Rows from block 7 of a small image classifier, named by matrix and row number. Rows with one number belong to one neuron. Each number is 500 + 50 x the weight over its row's rms, rounded and kept within 0 to 999. All counts start at 0. Numbers have three digits each.
Before each neuron's rows are labels from the 100 images, of 14976, where the neuron reaches its largest size: "top examples" is what is common among them. Only what is clearly more common there than usual is listed. The data: photos of plants, animals and fungi (iNaturalist). In brackets: how many of the 100, against the usual share in percent.
# u: gMLP up (value half) (model.blocks.7.mixer.u.weight, 384x384), inputs 256-383
# v: gMLP up (gate half) (model.blocks.7.mixer.v.weight, 384x384), inputs 256-383
# out: gMLP down (model.blocks.7.mixer.out.weight, 384x384, transposed), outputs 256-383

top examples: class Insecta (90 vs 29.2); phylum Arthropoda (90 vs 30.9); order Lepidoptera (68 vs 13.7); family: Nymphalidae (32 vs 4.6)
u.94:423456465397463561508493531497544434480506499496498491514508488412451505532438579505581591528488454508447545478465426501457455521492521483386547481530497477486485473474472417546476486505482483479477543507574479506503556536510549456518561538442535525626527532490615480540527484500420532524532466457534444517520543555554432565608572496490518458515450502561507553497460399478536535486473
v.94:410503478453440523565600368536395500446492487593507408591498495497554576508505482493605449500535553454461462494442476507400471477483619479552554483501455450495428546553432470568590407466513520483503509466439552557473505532499579459486529540488516477549437551497523579479553495513550425521491532432497490500478544504442529523651491453545474442479613439418453543531492545515539432446509
out.94:476424596610499582511498492514499533497486481507465452530512428497464493440509566494494472464477441453471493514518517430511493522468618465543515484511515487426506503419522495553500406426444589524435553521510567453501499508422498533469486455531517508548497543496554446379477466514443414480477461552398550554487531512594489522441566468528506508458466502522566459473563483512445491496518

top examples: class Aves (85 vs 55)
u.286:477455523487491473571437467497444425535509503630493505506574419427602424522495464536538453498464484433603454495506489520506464535457594525458502507524600521568513635440432535431602476472452508513456578528460461478486446551492523584519514539538546472478398483467648596512397533444608486464491523511494510433485516542439537582484570441529501486531529486547560482509542424549524436483426
v.286:488455529484595459540476522491429465560515482529548571447485604452504492496493504506477427562597408519442546541564521450488518537467626496504477561483481529503518404410567491473484487479494527521494484515543585499635475564517541489438483483483524486495456499498557481549542448481502426421526469556583471529510498425471549493487504518471572469523522521456538402535413543511429577436537
out.286:441478501575521480453515521551487517437528488453497512483507563589445500490515500497440436597624532435391415567489490441558418494544404475473475506436512471448532453562524522618511534521398420443533541502455572470413601477421496477568543578435478584484433519509473561509512525480578543587585507560522439487490635508522487516484449470463446467582573505498446478488446584533519516444552

top examples: phylum Chordata (96 vs 60.8); class Aves (93 vs 55); order Charadriiformes (28 vs 7.6)
u.350:510463546481554537522486447482366434472457523498433453457495521467470477595493521564485558431493558478420550482514463475571543512513444489474555576450489500470521540511480537483451434521496434469493514559478468400459430507514447531526480398468446458553532504563531455452594498512436465508546501489512444466629573435443547424535513566463492404525614516532531486581444509516533625421425
v.350:531483466620503555593444504426500455588438482481513538437467529546589469477510482532559492558460535436536545576501474519593544583411503565469566418512423579553420473491555428580466474543456545459514523477525495426542544474501390572415482457583455512618573491580473482471399498491557487482441539488551444609541397514577465459496484465589545470525544565464553458513462490488595517541519
out.350:455517563506488416474527439554536537501572455564517557563404523555527500555493507461446512458636510456532519395545544527556494511463532541507438528631495470563489435524538567418566560485452521574510643520498503514451622410511476489441569591475430377624473446501501559560527500488531543547475574515510417477525441499511533546456420505533592432443488538484613442556537578538542494412475

top examples: class Insecta (74 vs 29.2); phylum Arthropoda (74 vs 30.9); order Lepidoptera (43 vs 13.7); family: Pieridae (32 vs 1.3)
u.105:468516572560538515431438433501481522513533540534488546527555579579579419614506488583511456410434400454403471536543542537465510514509507601535512521539533531516486452535517513551457513546495527542622530404558527460448528505547446506563509469529502501617510612505497437569458542488467429526497501469440567467566473589520543530558458500518543496399577531595539529576440542480543396492389
v.105:509427510470456510573498482537497445546429414492400523441508499514427526546522448562512414480472591470511426460493523432505513509485589515454542476473452470507512367420428442550543518496487478392482445467417418571548532481584489561500487429475548530537483554473354555427516445476434457512470503521596541491507465637540624505509449564539426482459523466582514580612458609506413532524520
out.105:513549467545462359474581519457536472478514491420517502400504406485430432544391468586540459473519560508573539492457414536438608442405404477559392503472488507456567524424422496571479466538552532467595534486479570534509478499477515478434493542439449594423456556636528462469517456420441413508539491486582443521583508541456376500540564442485513572536527509506452582533578564547507497500569

top examples: class Insecta (73 vs 29.2); phylum Arthropoda (73 vs 30.9); order Lepidoptera (53 vs 13.7); family: Nymphalidae (25 vs 4.6)
u.217:524550545535521550490509475512517458449493466508505478493465446583485516480461511549507453531519527519532487453417401487523506502474521502450446533470537435488467596567467520468435505442449457487560461500494479502528499416507390546504451516483573552594455501573570411465559552508549513373532422453501585476518471537522485470418559497431444543469479522408490447449612554528527535453409
v.217:470490542500502490524533454505424504530490504528554548552527510507517652491510521499506556500451461541451456501470552551491493491542565589456433578503568452432575517469465542534458459514511553489460590483441565590507572491496481570484500476521484478533461613487514520582438478584543413526496544511541402484556536492531444553473510379432528387489471474551483470506513499438452511461540
out.217:533586454486513564495455477503499541572538592524485495538406532534490467530420560423465428532540497441542504570401475501531466353519411555455450495382483484517455496491478404522484401424474561449476502465551492587551491424452554512416478454500486520549432598423542479501453381532506486547546534448479588553461456513477527576499497474495577535496520404583448560548531485450523384504496

top examples: phylum Chordata (92 vs 60.8); class Aves (91 vs 55)
u.248:406468532505517497588455535512452430510491575499493492482431482514435570592478487528545460363548568382533540524477511500499474485454522482473542487509504550490514501501503527549547419567558513443417504541569482559468424528562467404492580546513369424521483473472574475548543497462535478522529452508455452478516621558466579419489499580530510459426449495536517502528426456507542532533388
v.248:574520487506417507453529553496515503522502474556558434531540448503493446487525480482451497559485559504463530508518524529550437502444456506493532525573510430499479541415509453398449537508474565482510575490487578499574489467465568509446529531441558427576447554538457428534550468538507493421480457511504544475493473448475525499458455522497522456421498416512457436434507479532525446578431
out.248:465427465428506385475510479563496527506526499515473562503438405470485562537544535557484497578456412499504580518493441506476530477443512472489470552584433484571501513499475444506532558470474467545569558543506466424500559480494471536405453432392583535495571428429543535549480487371562547439496504497538557526473487468507510554423514565557558501435525436588471535424496538537508514396522

top examples: order Charadriiformes (32 vs 7.6); order Anseriformes (26 vs 5.5); family: Anatidae (26 vs 5.5)
u.249:555485483445487473455477439369409482492459460430461513519474506404483469540530462475502520459494545583504515543462497404564412416488528487564564507500480491531461582464496476519432565513520518644467493433529495599436468483485477454434449541552562532381456582494465603441487531466465453441479533498405514461566461545492493471465517544556445478517453493479481544400419466556468541459526
v.249:565598474454432409490369499596510527503540502521521586537546501427466449491508554477454440498476549478491399422465455419540509506514548443394507471462429456459471521516577497527506526460473448486442467577444578406437445497572461549418537520569403548608419483442499523519589500582490505541530476499499506611516445562428592458535543490562504484501509459583432485457456499521504548504477
out.249:557482493482480491505544511468562571557482472554439422439443439563557462594451579521439479439581477407604623459631428515600463418497447493554459633448504466464504528447554605453518460488571564529501428522454592523465457501567420502481593478492399393497507462464526459404568462548444513444550458459446473505598498586565510488501424430560486534519532525512417552595507502548469475510462

top examples: order Lepidoptera (35 vs 13.7)
u.101:496448411494515470484506545485521491431524407581516507499421494494497424489458453570529517590540532550510444440470548518569467513451497526480378484521411489463541517550501507523494406483444441511440450603493468514556506571542487490454485524582471584540465475481492612379417583368469476566545551451525520463484486543488428515543462477588539553541531438466364425519530422586482506485435
v.101:478483573472593516454478459640546473524535537522514482415454534480402516556533496608593518614462480530544470596550659538539448545465468510469458527492473521563493542501460583493492471495481463503498397497430439463493622527433531489522551448461466591472531537421550432577437462507505453525506573502491570341563571423520476466483524544434464520494492476493547472506508552496489507382534
out.101:377475488481481508500524546493531617533441426520553459502443519528522492579457501508460477503554487560474459520445476493437432480525431502507560564457465466492429430584527515488526549503476498443448503496506492478504487532470514581438457532493425447478510512500523440420543552520497526573572556486462487458427500500499518573552464473579542504496464486500579417486532466442547458500496

top examples: order Lepidoptera (32 vs 13.7)
u.367:525425545373431544582428486514480348456470557557530509411527518517562473401434529524460432549501488497467547491530535515508501512547576533507447467523511521546488538414472486592488413618531569432511443519433509521557479536384458404511557463456466446530550465379481460477569559486573443538486512572564462499467608513481440512556494416541481545521503487492482528445410501551517524494489
v.367:526468522467487514492517522508478512557420502479432489510525547532536483500376525574441533453383416466449632466444495501452464512538533410543592513478452369454487477556619496438491444522500447510536439464410501504537459484507444473517368405576454549528535477489555506528470514491491547556478486545413511546528579516571564533468556546515467471553545397556568526521440502611600473521567
out.367:479534455525476410471513577555494449550499518484571571468437506484527420631531456512472480489578514503470519490508430464475469553560519592460504490493466458487441493472540484576536564434479468462512515483510465559458526493497508508572409446555543476546408552503470485529488539493533499486576547484567374535474505510452607546458453527474470574517562573592542491475459531579498542507468

top examples: phylum Tracheophyta (27 vs 7.3); kingdom Plantae (27 vs 7.3)
u.150:531394521481537439513505564429523462406584474531462549442442442506532496506524486583500525556507455557459501503506483516438519484425563471544504553457527462489520523613468567463472513589517448485516561553443560437490538523531486515511548561514467498483513524477405576477459533521485525589510506448492591506488477519450599515472481461488482480480435508451558443456495423523374525602516
v.150:561478454440511505496546442438543548429509549493574514496545570519350455559472521565496458532515496412456556485522465412498597560501571486485462505512489501495449500519563584394539482490487446402564479606509443453502454430513478566540562551462497508536539531481469417554484539547477503555453574413467476538482485499534547454424416432515527452611544577411454417513524518452458466494546
out.150:494460548497553516549511451470464524548523467532531471551520532478526533594510420457439500462516536469500473482473438568490451477432469559492456434470460528522488438500533517463462487489539475462445505515568440541540522510535508497541621527437437442547469598448569539538425450454514500589531478460582473603465498659576500507460493557468503508605561404513591528431478461564452455546508

top examples: kingdom Plantae (85 vs 7.3); phylum Tracheophyta (85 vs 7.3); class Magnoliopsida (66 vs 5.6)
u.152:548526477446492534428570451508574479529567514485410476457502448505482540512570532492593485524508501535435512454406482365478543507516581441547433449425478555376477423550445493512577519441520545465526559533460515553459506451499464503539367570458429462466476484589480516535410486605585559477539452531492611521454507546484447562437487547456504554485501516479579464492407573478511538432476
v.152:506459490456472397476494454497523475523565485379422636524512562589499492568560433480525523519472509495625429557559555473484545504578404496506387530508468504468456570529471452543508462535495509457497584430506562431533556544521518444515475457472497537515529525437513557453519465570449496540466509546570585551478397458526529443440499509484503550516436577542503448514478535510496479491545
out.152:438511509453484521530508527486502437523456448476501524586469465484461455407474498482494485509501434606579540472469556503468563438550404435501392500473511504535555492492516498415497522485564451544515585630516509465502547493590446426503502532435493553528487440421425541493419503452592548450399479511486480480582456534534458487443504431525522471578487501521486455460570502554444616515475

top examples: class Aves (86 vs 55)
u.363:614515486551531539535571539552499573529540472542497537491516523511553493551581509491498422435369478617562439528433517560552512441474483527491508499479484443534490565529536488487509559474529517549454548500455601547483531521502537486487506557570488429443539536465505442484569466489537492440517440512477540581550553589490529473551555475476516406527442400524536468439467500496457516399485
v.363:533586479490461527555474480508491516478444442478596554536503546561467525464497462418555440416377475507410434533572592464573594522454526462507583485517490511456551455507534509465500504429507525526509473459510446490496485507497524517551554545477414504559419434453484504549436480596578461550454543486545554495537534450518503440495411537539491483465382509571473513502521458510466483506486
out.363:494404604375456465377490492493473472592498480451465488410424527529470513495519504544492467457451481434409602501515579523527516506507544480515527497469515469532507525451503566402473521497573454489486563511539529486455382501441548517536501513442474516502470533492544591548472496480523543536410602461516483567516556498501519539538466463498463674592439487492498501569455532526518573508460

top examples: kingdom Plantae (54 vs 7.3); phylum Tracheophyta (54 vs 7.3); class Magnoliopsida (46 vs 5.6)
u.28:521591487472590518551471477527512518539415533424414446566521523406488464557441565483472484525433530551542474525442497481463461565575527537468463487477444510480466480441464524389555459489535474448506410444458400526642533497512447448527453497425562527451486524524515530495493445549485458455522496509420520535540624446475486548536481537410618463484518481443465467490547471471505424550524
v.28:459531475462558471460541465531536445414462483486466564411474498487489498537436519437532537417488550399548514418489550553572436518493485557450498414479478433507603523501598495521451478561479454414547544498508421535488465455539585432505557509537488428539543518516462572519560426527487481507491480488497538450553440474509554500434404486521493537398531551479481512457421456501560501445534
out.28:623540522538484396541538460508483550562549574488526529461499421577501559425443444545497471543501507526444550506467479551452537524395444452521488497450548517508445439464574531562575574493504518507493532494551559563427502462469490489521509514465537474592567512514474446513467516410618478509537495505518447546542471511452486466555489439502500475543392533521448493522560643510528548516466

top examples: kingdom Plantae (55 vs 7.3); phylum Tracheophyta (55 vs 7.3); class Magnoliopsida (32 vs 5.6)
u.353:524435544502574569497502502524426498436476495563565556520431506525507486558529450596539503524469459563424416473495419476540463513444521464424555579369540502442465488538521489413501526622503441613458471442544538422522564538411535484376534448529581486535517507483466510585585518569495545532469410494450480567463528483558546460579471538530434508421507493507569515526482507473545587485458
v.353:451498515498690382476564536457512535434449500500444527588533537532480524384473522547487429544503441459437472507447535482470522525547455512446483432467625497422454499564474463485470470519482505552505518456544491539424499478582487535591514466533547539500543503496540449538500519537479504507532432511461439512480445432482564507575531562565431592422492495519616542435491613554438521426545
out.353:403494547487453465487504506530584497481546601469407511501502505465506525564449470458470407524424419509512515551427468499483539465504486509579413466500420514553457495569548504594429486530577506518539582508479472468485537538509521400505421504492462481532622557465506469509565506507464573460526491549532455520486504605496507518474384499513475678469537484448483556493451495441537483419564

top examples: class Insecta (59 vs 29.2); phylum Tracheophyta (34 vs 7.3); kingdom Plantae (34 vs 7.3); class Magnoliopsida (33 vs 5.6)
u.206:514466428536525581518406553500512568517503416587532487434459470467459530483587489491452512611470490522431544495499475630453397471499514515511472494526483513567532408515556531540529534485462547487639448466609494387479443410529416587492557572428555535583550561524497558600513457459446522532538451540498501431511527517395495538581498470516499481484540515501414416472474496515454437552478
v.206:573437458574503433466402480445449506544440586483559481417537567413509407523432477511467565522504492521581472477415472482529486563386425489476463482467547470504433487522516440467506498526420567565509626549445547487448564560570442474478513546513520529459544478605527529465461507573432491465385454472511498527581425519476463444534575556470467467453454532514447490502434473553560482614585
out.206:521474529598496526582560411524585537487433481463493570459425481573452590502526485530530451516445427463574506469512524494557484517382524605588526482521511455434466482511498564538519530505516531509521599457487511505551545551480563419556520359413548603390509508526465494467459553480493538487438458560434472506456513481401472377470537545572480520554592548489488549559470541600530450473449

top examples: phylum Arthropoda (88 vs 30.9); class Insecta (84 vs 29.2); order Lepidoptera (34 vs 13.7)
u.202:358532490460394480485456575529454529584514485433580532510473512523497490533481528507557464478600506510482465543489484510478585489429517494481470533452489546549383420521500552403559450460453510555543521530547506523444509359516457457566506580543443485478511505523520437471406530484572399554435393561507481520492415436494498403449445471510441515527539557495522513547568559487567459564501
v.202:509493574536539498563421503479572541546557461454462583420530493562538532529404550456576495496486628374547475512517481507422563536525559515623513522529504540418462505482570458578473503590522536492575496492586527547615552465488449588460514450486544552484487559476472540547580442565401434485571531544563489501487444529504435551497444525508543448526522488462408532481490562612444431505557
out.202:440450494469502471486408503398565493512417494530526519428543618413464498521487464503546560584438532523498538431502543399554513472501517573516579468530498503517439481493504532471460487538573568532458504506482469500547555502595544574481536524450514453441474433517459520370552538485463537494470584432523458492530456435519488472495515464467467423504507525498535481511668650442383506484539

top examples: kingdom Plantae (42 vs 7.3); phylum Tracheophyta (42 vs 7.3); class Magnoliopsida (36 vs 5.6)
u.48:443498526553500442497557493502542512447537497517477480536493542469417473565423428472517512484438552431447432569507420519570548507494502524550454517515520447566491465528425489540552483477480391533479501515534474511573512425458566501483492456473575424541526505475440567413457451531457446474431425530502508439562494512553511573400492440474510497469515510471481514430535525522568480552589
v.48:481511462531495486528504533569486476506584443492569560436497535585551507467531527503424416564452461484428495547536553466519482487445527516439495425631491518523451450534481537515460620534488459534539427475542582516453524526483547513471504440542447594410462449480572457546513546523453510503501581473512560506471473476471469557470432483538565528480523570502503443417524474449534557587524
out.48:427502462477444453347563520550545419495568491493535401493568515494587474499526522488494561509419553514561500505511550498524426517475551457463512518509487476482499536491576558511634581440457512494592462509507418489453479456491527502455472605523497445559436529445472494593506500508545413528489529514577537413462551433543497471488433506517480520524428468454518440419434501529522538605510

top examples: order Charadriiformes (30 vs 7.6)
u.330:479487555504450437439557501484434500495509530513436549521451570529421551504593480394514481495544372559498535486477424501441517518496461505520437397488489472404446430501583558518506495458517416491413447478532478541524535513580542418489539500590494598507483569459517545488410553529567517474552502444537561489500451534628506489511444528477444447580517562537478565509456491465500489432528
v.330:467537533450471536484518594433473473469482543506480499490447533535536503505605534474473649521531529528435566479551459499468589535443488585523459503462491468525535606551580430493526561511446498515489533490547495464527579514488544539446519545510454414499521459536446421653496440537470495501486506465491471562450554439602506464488537519481446429606444560534521551590580516413508504582556
out.330:463481463435500530548419529447494454505516534473532462543459401481563569494550597427456445574445690435478430497404582460484518540513491562495553558537545507529511534465491413533570505536541509548462470515490502528491516485505485485498421514362546526542450530513517471483510581517633476600469611505486498350457551511511474520479510537498485479435481452446482427484542497487474426503399

top examples: phylum Arthropoda (74 vs 30.9); class Insecta (73 vs 29.2); order Lepidoptera (36 vs 13.7)
u.102:577514485428542471455550595559511470488494417446553457482469498503517438438513482582376469560516580497494561505557593471494440451378464422551477308453538515574469456450430461571568505543515499447482522511507500448483461473519543467429470532469398517480502418448518533437553493594563600607466601410453499459484580490458480427544537607456544542546482504420631547575547491492481472442509
v.102:518492539566517419606461538476538539512443523471512553516498497523453467551495499582465534554503471535533552570587566472451421456575492545546520417476467509468498527477381544532504500542498508497487478478528513428465382503461549460525500553435474478526483429381512491456489512450497479464487446474426525472513454500545412514512409492474471525521549503525512601426555482508423561525540
out.102:543446480587525597511529505475426457495525516540534576525545499517511532528574492549466501519541440496540540453395486461524522462501501451535491527571488442535510568431445506551465501403417498579560552498516551494489476560541499555576598486367518580521573527537548474423570498528497473469508534438620529492546482566476539485470505536548476507522500568500461566428465468438533501573463

top examples: phylum Arthropoda (85 vs 30.9); class Insecta (78 vs 29.2); order Lepidoptera (48 vs 13.7)
u.241:506435509546510452535529540442597433449543639497500447521448580622505480463485476582547460561481564536480569406418449477545520477449466468449496457465517441467490537473484564519584470480446466513620509463546445555405583458586536436468490537533514475547515536528461555519477495600546519555492485553531541545538466545491479451527562569498386406517516428668569465525439455394555544483477
v.241:525529570532447444551546532494457509482484465481547520518508485521588462503456494519616475526397458573451459511497467419524531482436465593468487414469515554469522553575477435492378469506468427545485453474491574420413562438463519412554444429493559597428591539522414474494648438480569504519524534534435420517588486519479527517488412618432347504484529415544519444577556480494431596491455
out.241:585492468480472540426552540513438503465455585477549527564443535384459550508503562556545506385597513543558490519609476526427531540390489517527506507539483469448467474621450457422492494538490595598402600505500452601509476449494485431460516418463545512574406497551585528490519439493469488594507503508485451566470514533494414469547533407478482461536495466480479523514526486539428529448543

top examples: order Charadriiformes (25 vs 7.6)
u.47:480429598500494398470499552540577588456484514525545512494463376539533507506463487527530474419530499518508427481481473439428568487581442550511622441471510493444482463554500462497550495464443493422604496351536557443581460544417597527428508426526511449501530491477490485491476521487549443599561515524549540531481510542491531497496514435463515470440468548422599514521601546476601439500537
v.47:556529526437542552468560593509531625443470523495408606467550464504423503498495489503536473496565514447465493526550456477528502423532469518458494510528446537433476497558442512528537544524522503399477452494481354523529594556632533491487478422439467559446609588552533532566437459503530492493545495534510455457437529591490490484474536475601478519460506569500512471588517470422549388481566
out.47:547498436436554582544534396426498443563476523531456478498552450572463506505608558566528445511591522633496458459432492493460403555489428447512442503457466513416398490505533469563511588502547491512454429398522478538420581512513500426546501439458444500521466506467489497482586557423551523464467535451531528491460485478493474587378550506500514452439454502515545499537463494419500461465642

top examples: phylum Arthropoda (79 vs 30.9); class Insecta (78 vs 29.2)
u.182:460506527500434482586461559457468395565520465522596457457490515418558550482537457570579560514462431508563522460520476529550559415497419529507518501557475467535546601473477512464494547562456447449545465528519520421471587499495490555432608558482543468592533543470472439511510551496582551434541535434523548550536521464533406604587534454419453429553481516513551521583511444494544425587470
v.182:540543484526463433583542529369493471535560545504515571490464537494482526437486438450405365463365442554537529468501446571520541457554388545516496483433440538550479474468526550511561572478537456510543425547496577470464556519513545472504486541553587491572469497450505455516536420645461496530396578470545533482425508525490525465547505482499559506419496484495523402527544519460421404410543
out.182:460577582446554491480518496573495546508488554433434513485435429559464522490430537484453529569402530562509482502353500556533502402462533549567378479530507524585547380474534496482506631601455437576424646513506554498494565516470524431510442426481506527549531571467457494525380486550452590451500515496564434470534489533531512488512447511484534484569442485530451450566481555491454425543457

top examples: class Aves (92 vs 55); phylum Chordata (92 vs 60.8); order Passeriformes (61 vs 24.9)
u.379:474521537493521470504486471435545447465450504520510516498522481433504419516595518563486436416513480512461461408552450483572495470507490471519510536546479491500501446537459472586570530528594475452556633646466489590538448436539507518483598465502473497493424462490468511465469478528464546490515459485447506536475428486465386417424466565550524501485562536419560516453491466557474445385556
v.379:485509415505601460459554430562463487484398524519536447474560549504504397451521471435491516523493530496515515435532403504481534487504519536505485503569460465475552525447522536601536495425487454524403503531469410509537562571523455436474539567564434573436514476477454580529435614544459509501397577424540514558431455500564463581501544550480585515494501452453529485502470590464502498522526
out.379:476466541474461385567481339573493530408574479472536486437453532515507430504469518499433493504412434438501522466487566463529528488502580495477359603537598541561559544491447572445531610464461432496505511479447444637574553529504515485448525486498417487460513482527545537485458448468429506408535475525569553577550551569538528542508520525522467504506380407527456534536440529555568507553452

top examples: class Aves (84 vs 55); order Passeriformes (57 vs 24.9)
u.177:433476460545518514554540490500458456423469540515573602470475507588460461559456514540419490532555518412515473523595513421517579508492496467523419531519460595535476538454466506509504491578530494506517533419573456495490563586543490534507487460571576477466544475498546427470427513584529431387439453470542429575505494474453488524524487548549461483493508479566507552479453571532494490455514
v.177:461501560553393597529496429557444534538551515469569487584534522513534436494457585484459413480444480475571622511508533601528463485546444456449494449440524466487450418597570504525506457440521489469482513498480388469518539637589452547509499498575399497570494563464493562424486507435473507469494482481471490530465461500475489531560533416472560545458488462516571591519551556467508502479445
out.177:475579507539446449492475450494462512576541432487434478532601506488488454495457418505481540495484495448470583440428453523504539410397626443469628486431520488510569398524527475520508511517512510489520509502505516511462497491429503500546508452451629515429437423493438498429501512508499526539471454510531561439484470363432450429592489504492497540492529524579419550508598445502425543342573

top examples: order Lepidoptera (34 vs 13.7); kingdom Plantae (26 vs 7.3); phylum Tracheophyta (26 vs 7.3)
u.123:468493449484462542564439480480515482535475488519605606449459493471507516430506494439619525576495500480447510405505542474488417528395603453514508504429531473445531516426448463503490510510458510459528471543546519538486550544465478471583530471493502426555450490465491585537564507466541504503439508471386579369458442505505451552428475414557553588433514484507460506583409452566582541434535
v.123:523547513542504472516500539479479456510537461499532517474513547471346533494441499484496540588638535543579505583436492473485522543515401392524461545500472423498594442541534540517464502502483471507532427485499452567596466545535500482502409386530540471489579433351535514447548488407551437519486535454530522468488456476455538601377440552473491616414427511520453584489544475480500519636555
out.123:498479402315466474471472395489497506462501524469536509539517464556474466542449552542469515494424523552617527559511458447521477446631491555489477515440520363539426439547621484546553458490516494517624558448478526499518507432441454503461474481459533467551483526449483445563506499519430541433542534554518480546567507547491484563430515429441465480536466448516453522400495576524490484511487

top examples: class Insecta (97 vs 29.2); phylum Arthropoda (97 vs 30.9); order Lepidoptera (63 vs 13.7); family: Nymphalidae (49 vs 4.6)
u.218:551477480411442450533518462364574402437490476505513492522594458448517521427547505482488420568527410435567406441524509497579422573503423531409421428503538421445524438492628569469529511496539557516581542479601470492521507458389546499482557444518487519513417443558477483528434456473529537541460430497500524569452592494597569567581469478400551532472491490524494581469476580488460452517438
v.218:435601419606451544443535534472463496451425591509381565603534512507516553444528505442550559410495564454559475599485490440509517520497612492538551396568459544487478478543433436517468424499440522631539446520493453539590509544491475519495501514465485532431431474436530487508488516565563410521587592579503514430486464537463542569451543530460466538542494463523563552501542490548417473471479
out.218:484431503600582509523541537530470468496521507501513529433570466541488475536476396433523453467545473582474456515430498458424452380560493500578602550487423496477399591520480482513469458390385570563543503590470444464485483484460467436508460526520500575543450534413530545466546496400555443516467459502483505482512405519480499445464498520561557570392569491424492575506578473531508592537524

top examples: class Aves (84 vs 55); order Anseriformes (33 vs 5.5); family: Anatidae (33 vs 5.5)
u.214:473524434512503411599495459609441448453436588529447483424463447397430417478466471426446524521482530396559458433466446551485488525472545606505432491510490472475549578470470419447495510599467493486534500501602518553485490439595522466514604514561511511516510554427469498530469535518526545535602590456560502526461497420498499486390435497380518492497438423483597495483464515449559467521516
v.214:494572548511542494569459412520485507458533498470508382475543479576499441405523518551481379453596453494431580530409589446443461477437519472527596552503546561532532479553414481498466389492546442463484478501479485482420510599594498543513533504464529565489542538563365524544449542520510483483482445475520466430464549495502416446487448535547396524540347475531505489471540516472524513555535
out.214:514518495493427497496550469435534503523456513486484550577484513492542506515446492552534492517583458580477529525484527453503458434497467540509483526598540462519441506559456545471523500451488512507507548478494558507500495488489487545499538501490423503499504478454652447521469452446451578522501470511463481504496521505514471556636606591542531494474456490541563407501513474514559552443415

top examples: class Aves (96 vs 55); phylum Chordata (96 vs 60.8); order Passeriformes (66 vs 24.9)
u.8:536508491565408552497514482520435482505559442533560498562576566538454557469604457460451334488494470531482476519535510605459542498505494439534533558500511420491515528572509431487442465499480459493445464515448501550396395509532561501555562521490484610472491551475438559508503466484473449479493478483524393534517563472508549420454496467540513431546485489511529488482561500606492463547560
v.8:469529603496467465568563572444599463489566551525536558549500532543450456424478511513539495493546560500405565538556563410536549424479530447478543491579495491548478491444557466498546544541414482529405469499544521558485460613548498523592491412495487469487487553527481425482458530452538465517433559438564525492485409388476471449574455536520464483503542510546504602463530571508468422515467
out.8:514600489531431425465384492426487482570553498497507553460515461383384492568421490453525526526513425492342505553472518544500531476482554492576481517447505490397467503443525477541552572445541548513460599520562514453538474546451509524564557507531521453528427497537523544553570508503447521509467521448496456555554509483553547424490464458500539478479508501556525510553429525492574535475466

top examples: class Insecta (59 vs 29.2)
u.172:395515507506516558551568410470501503486515450463496512576501450459622465545539481472457579437533427449496553476458540491373434445535491555553497575540522486501534492464499427524488572446583591457463553484585530601485632464531471483508457473453528522520455545624490531468601483504470556470468579514513461441473540537453415483547458504455540510560495534576515523503564503551429462461566
v.172:497532521465413523534532548527621479538478522578443386465529522570491470553597543538502466512468450544518531488543480551482608453490555472408503504525554458421515619473486495562483454489624427547436543509527537552600525430448512515493539478521525529547425467497507487408626446470519563482588529543591597532505492515433505519506486531527500437517564472501595501478536463550501524410563
out.172:536456483586505478566420464550494421552482425534470527554495465575414458391491469554466476527513627483492446551461489526618538480536506474486450459536453475543484487435482511373521439510501470490509549427491532555592458440531569434615434462574598541476486454424445519443508410486530529504490492458417539498443487447515509477461534448501500503490499474445547482515508512512565416506372

top examples: class Insecta (72 vs 29.2); phylum Arthropoda (72 vs 30.9); order Lepidoptera (38 vs 13.7); family: Nymphalidae (27 vs 4.6)
u.312:444509517499583510547433546476524487537480486491527422444513476486509397540517551499524448408605564481502499560364481536415491492430488510456449498575469565498452486458520496553563538557460428566496428565441518502423539418525619479571371557500509465543525448552493488411512436522587473528540515476519462487516501489492453515538644496448538514515491469484407464520529524431469512459429
v.312:492456431544411474495479448427516514532500545592437496442492445557497613460495492460362449540543596461464518576530418485598607532500464445486466610566508563394519434474561419557569596517484505498530501468593477490545552507531437479508429577479490541482512455491460510523479501571506514491489513532534432518560471419518472441471494501562549644547602565486463516453526513532553618456553
out.312:537502446503482426482550515513551521471531516536645604481468508533489524463531452466509530476545418465494433518494563509504568473518454514540490499533488537453502547527530543549539565518481509423508489450536438605542523499497440543489538492518566496569501588455471475448535481465407485565508510520570554599547421538552480477472578392526497401519510586510603514447586515440534493515489

top examples: phylum Arthropoda (65 vs 30.9); class Insecta (64 vs 29.2)
u.311:442426520503489492472499487532508490415572541538492476513493443463441509479531496496490496579485488512420462566511497486536452548460442518521495537476487454492520355526508515547596555517517532542537531453542486476408560513507576463504536607554477370569510457418499507560562482542451566559550500489407531536562503413450561480556544469536542489528517474515497463507401489536451449574557
v.311:444591472469562504498531561449607551471581550579489557504520551492525517402489461453569460451511521536448451516526498626539460512488468464452579527457551525566560542519550463550483505509502440473471572494510489418532456513494510483538462457489469396475462435461457486484519618462379461477436522589628523564561455464546474476498589439450562434516485506419438534527514513470473500570413
out.311:546574462453490414591492497531527503583456521527489453586511470562536395503452451467470562488360492491507537465496503557419538603589523509476558560610442476389540481509448488553460507386500550467531526441502495570438639467531464483547405420460518469526428566519430437513505497444560565407471534386567511475433419505484403498446451446485531437530497494494478536479507496535429477471508

top examples: order Lepidoptera (33 vs 13.7)
u.252:455500475459503565579457470481488553464520515415463496459436418458542464531486403454496449466552457529524472524428492462508585547637510484531509530475467518447569656475577435458509462483529477538562612350459566474442472507529506428619477516430498470479411518544481498481611484554444524423508503516533522462578520476471477485479462483535485478432435529489519537459547437531514468445512
v.252:573517356481544477548624519461443591409514468400494592519454574478543503522586500411464467529499415455488506506462516471505547510553474474421596396444452487512511554466539513566471438481518481477491445376516514514517444490540470527524479553542439552443497526463551566505534507510556474487449516558463451489565523406510510527465541480404498526550444407597541466545416476478526506595475
out.252:479470527523513543427549422475570503452518500504506428494489571484525495464463479486591457558458505537427557453524599477458499445540475548424545530494584508503450475481448539555549474527474442458484449523560581513526491406454520458468508568505502505473609571552479567609494403505507561580509522562569486469501477450559469467472497461523504583480506456527388541546493508443585462453436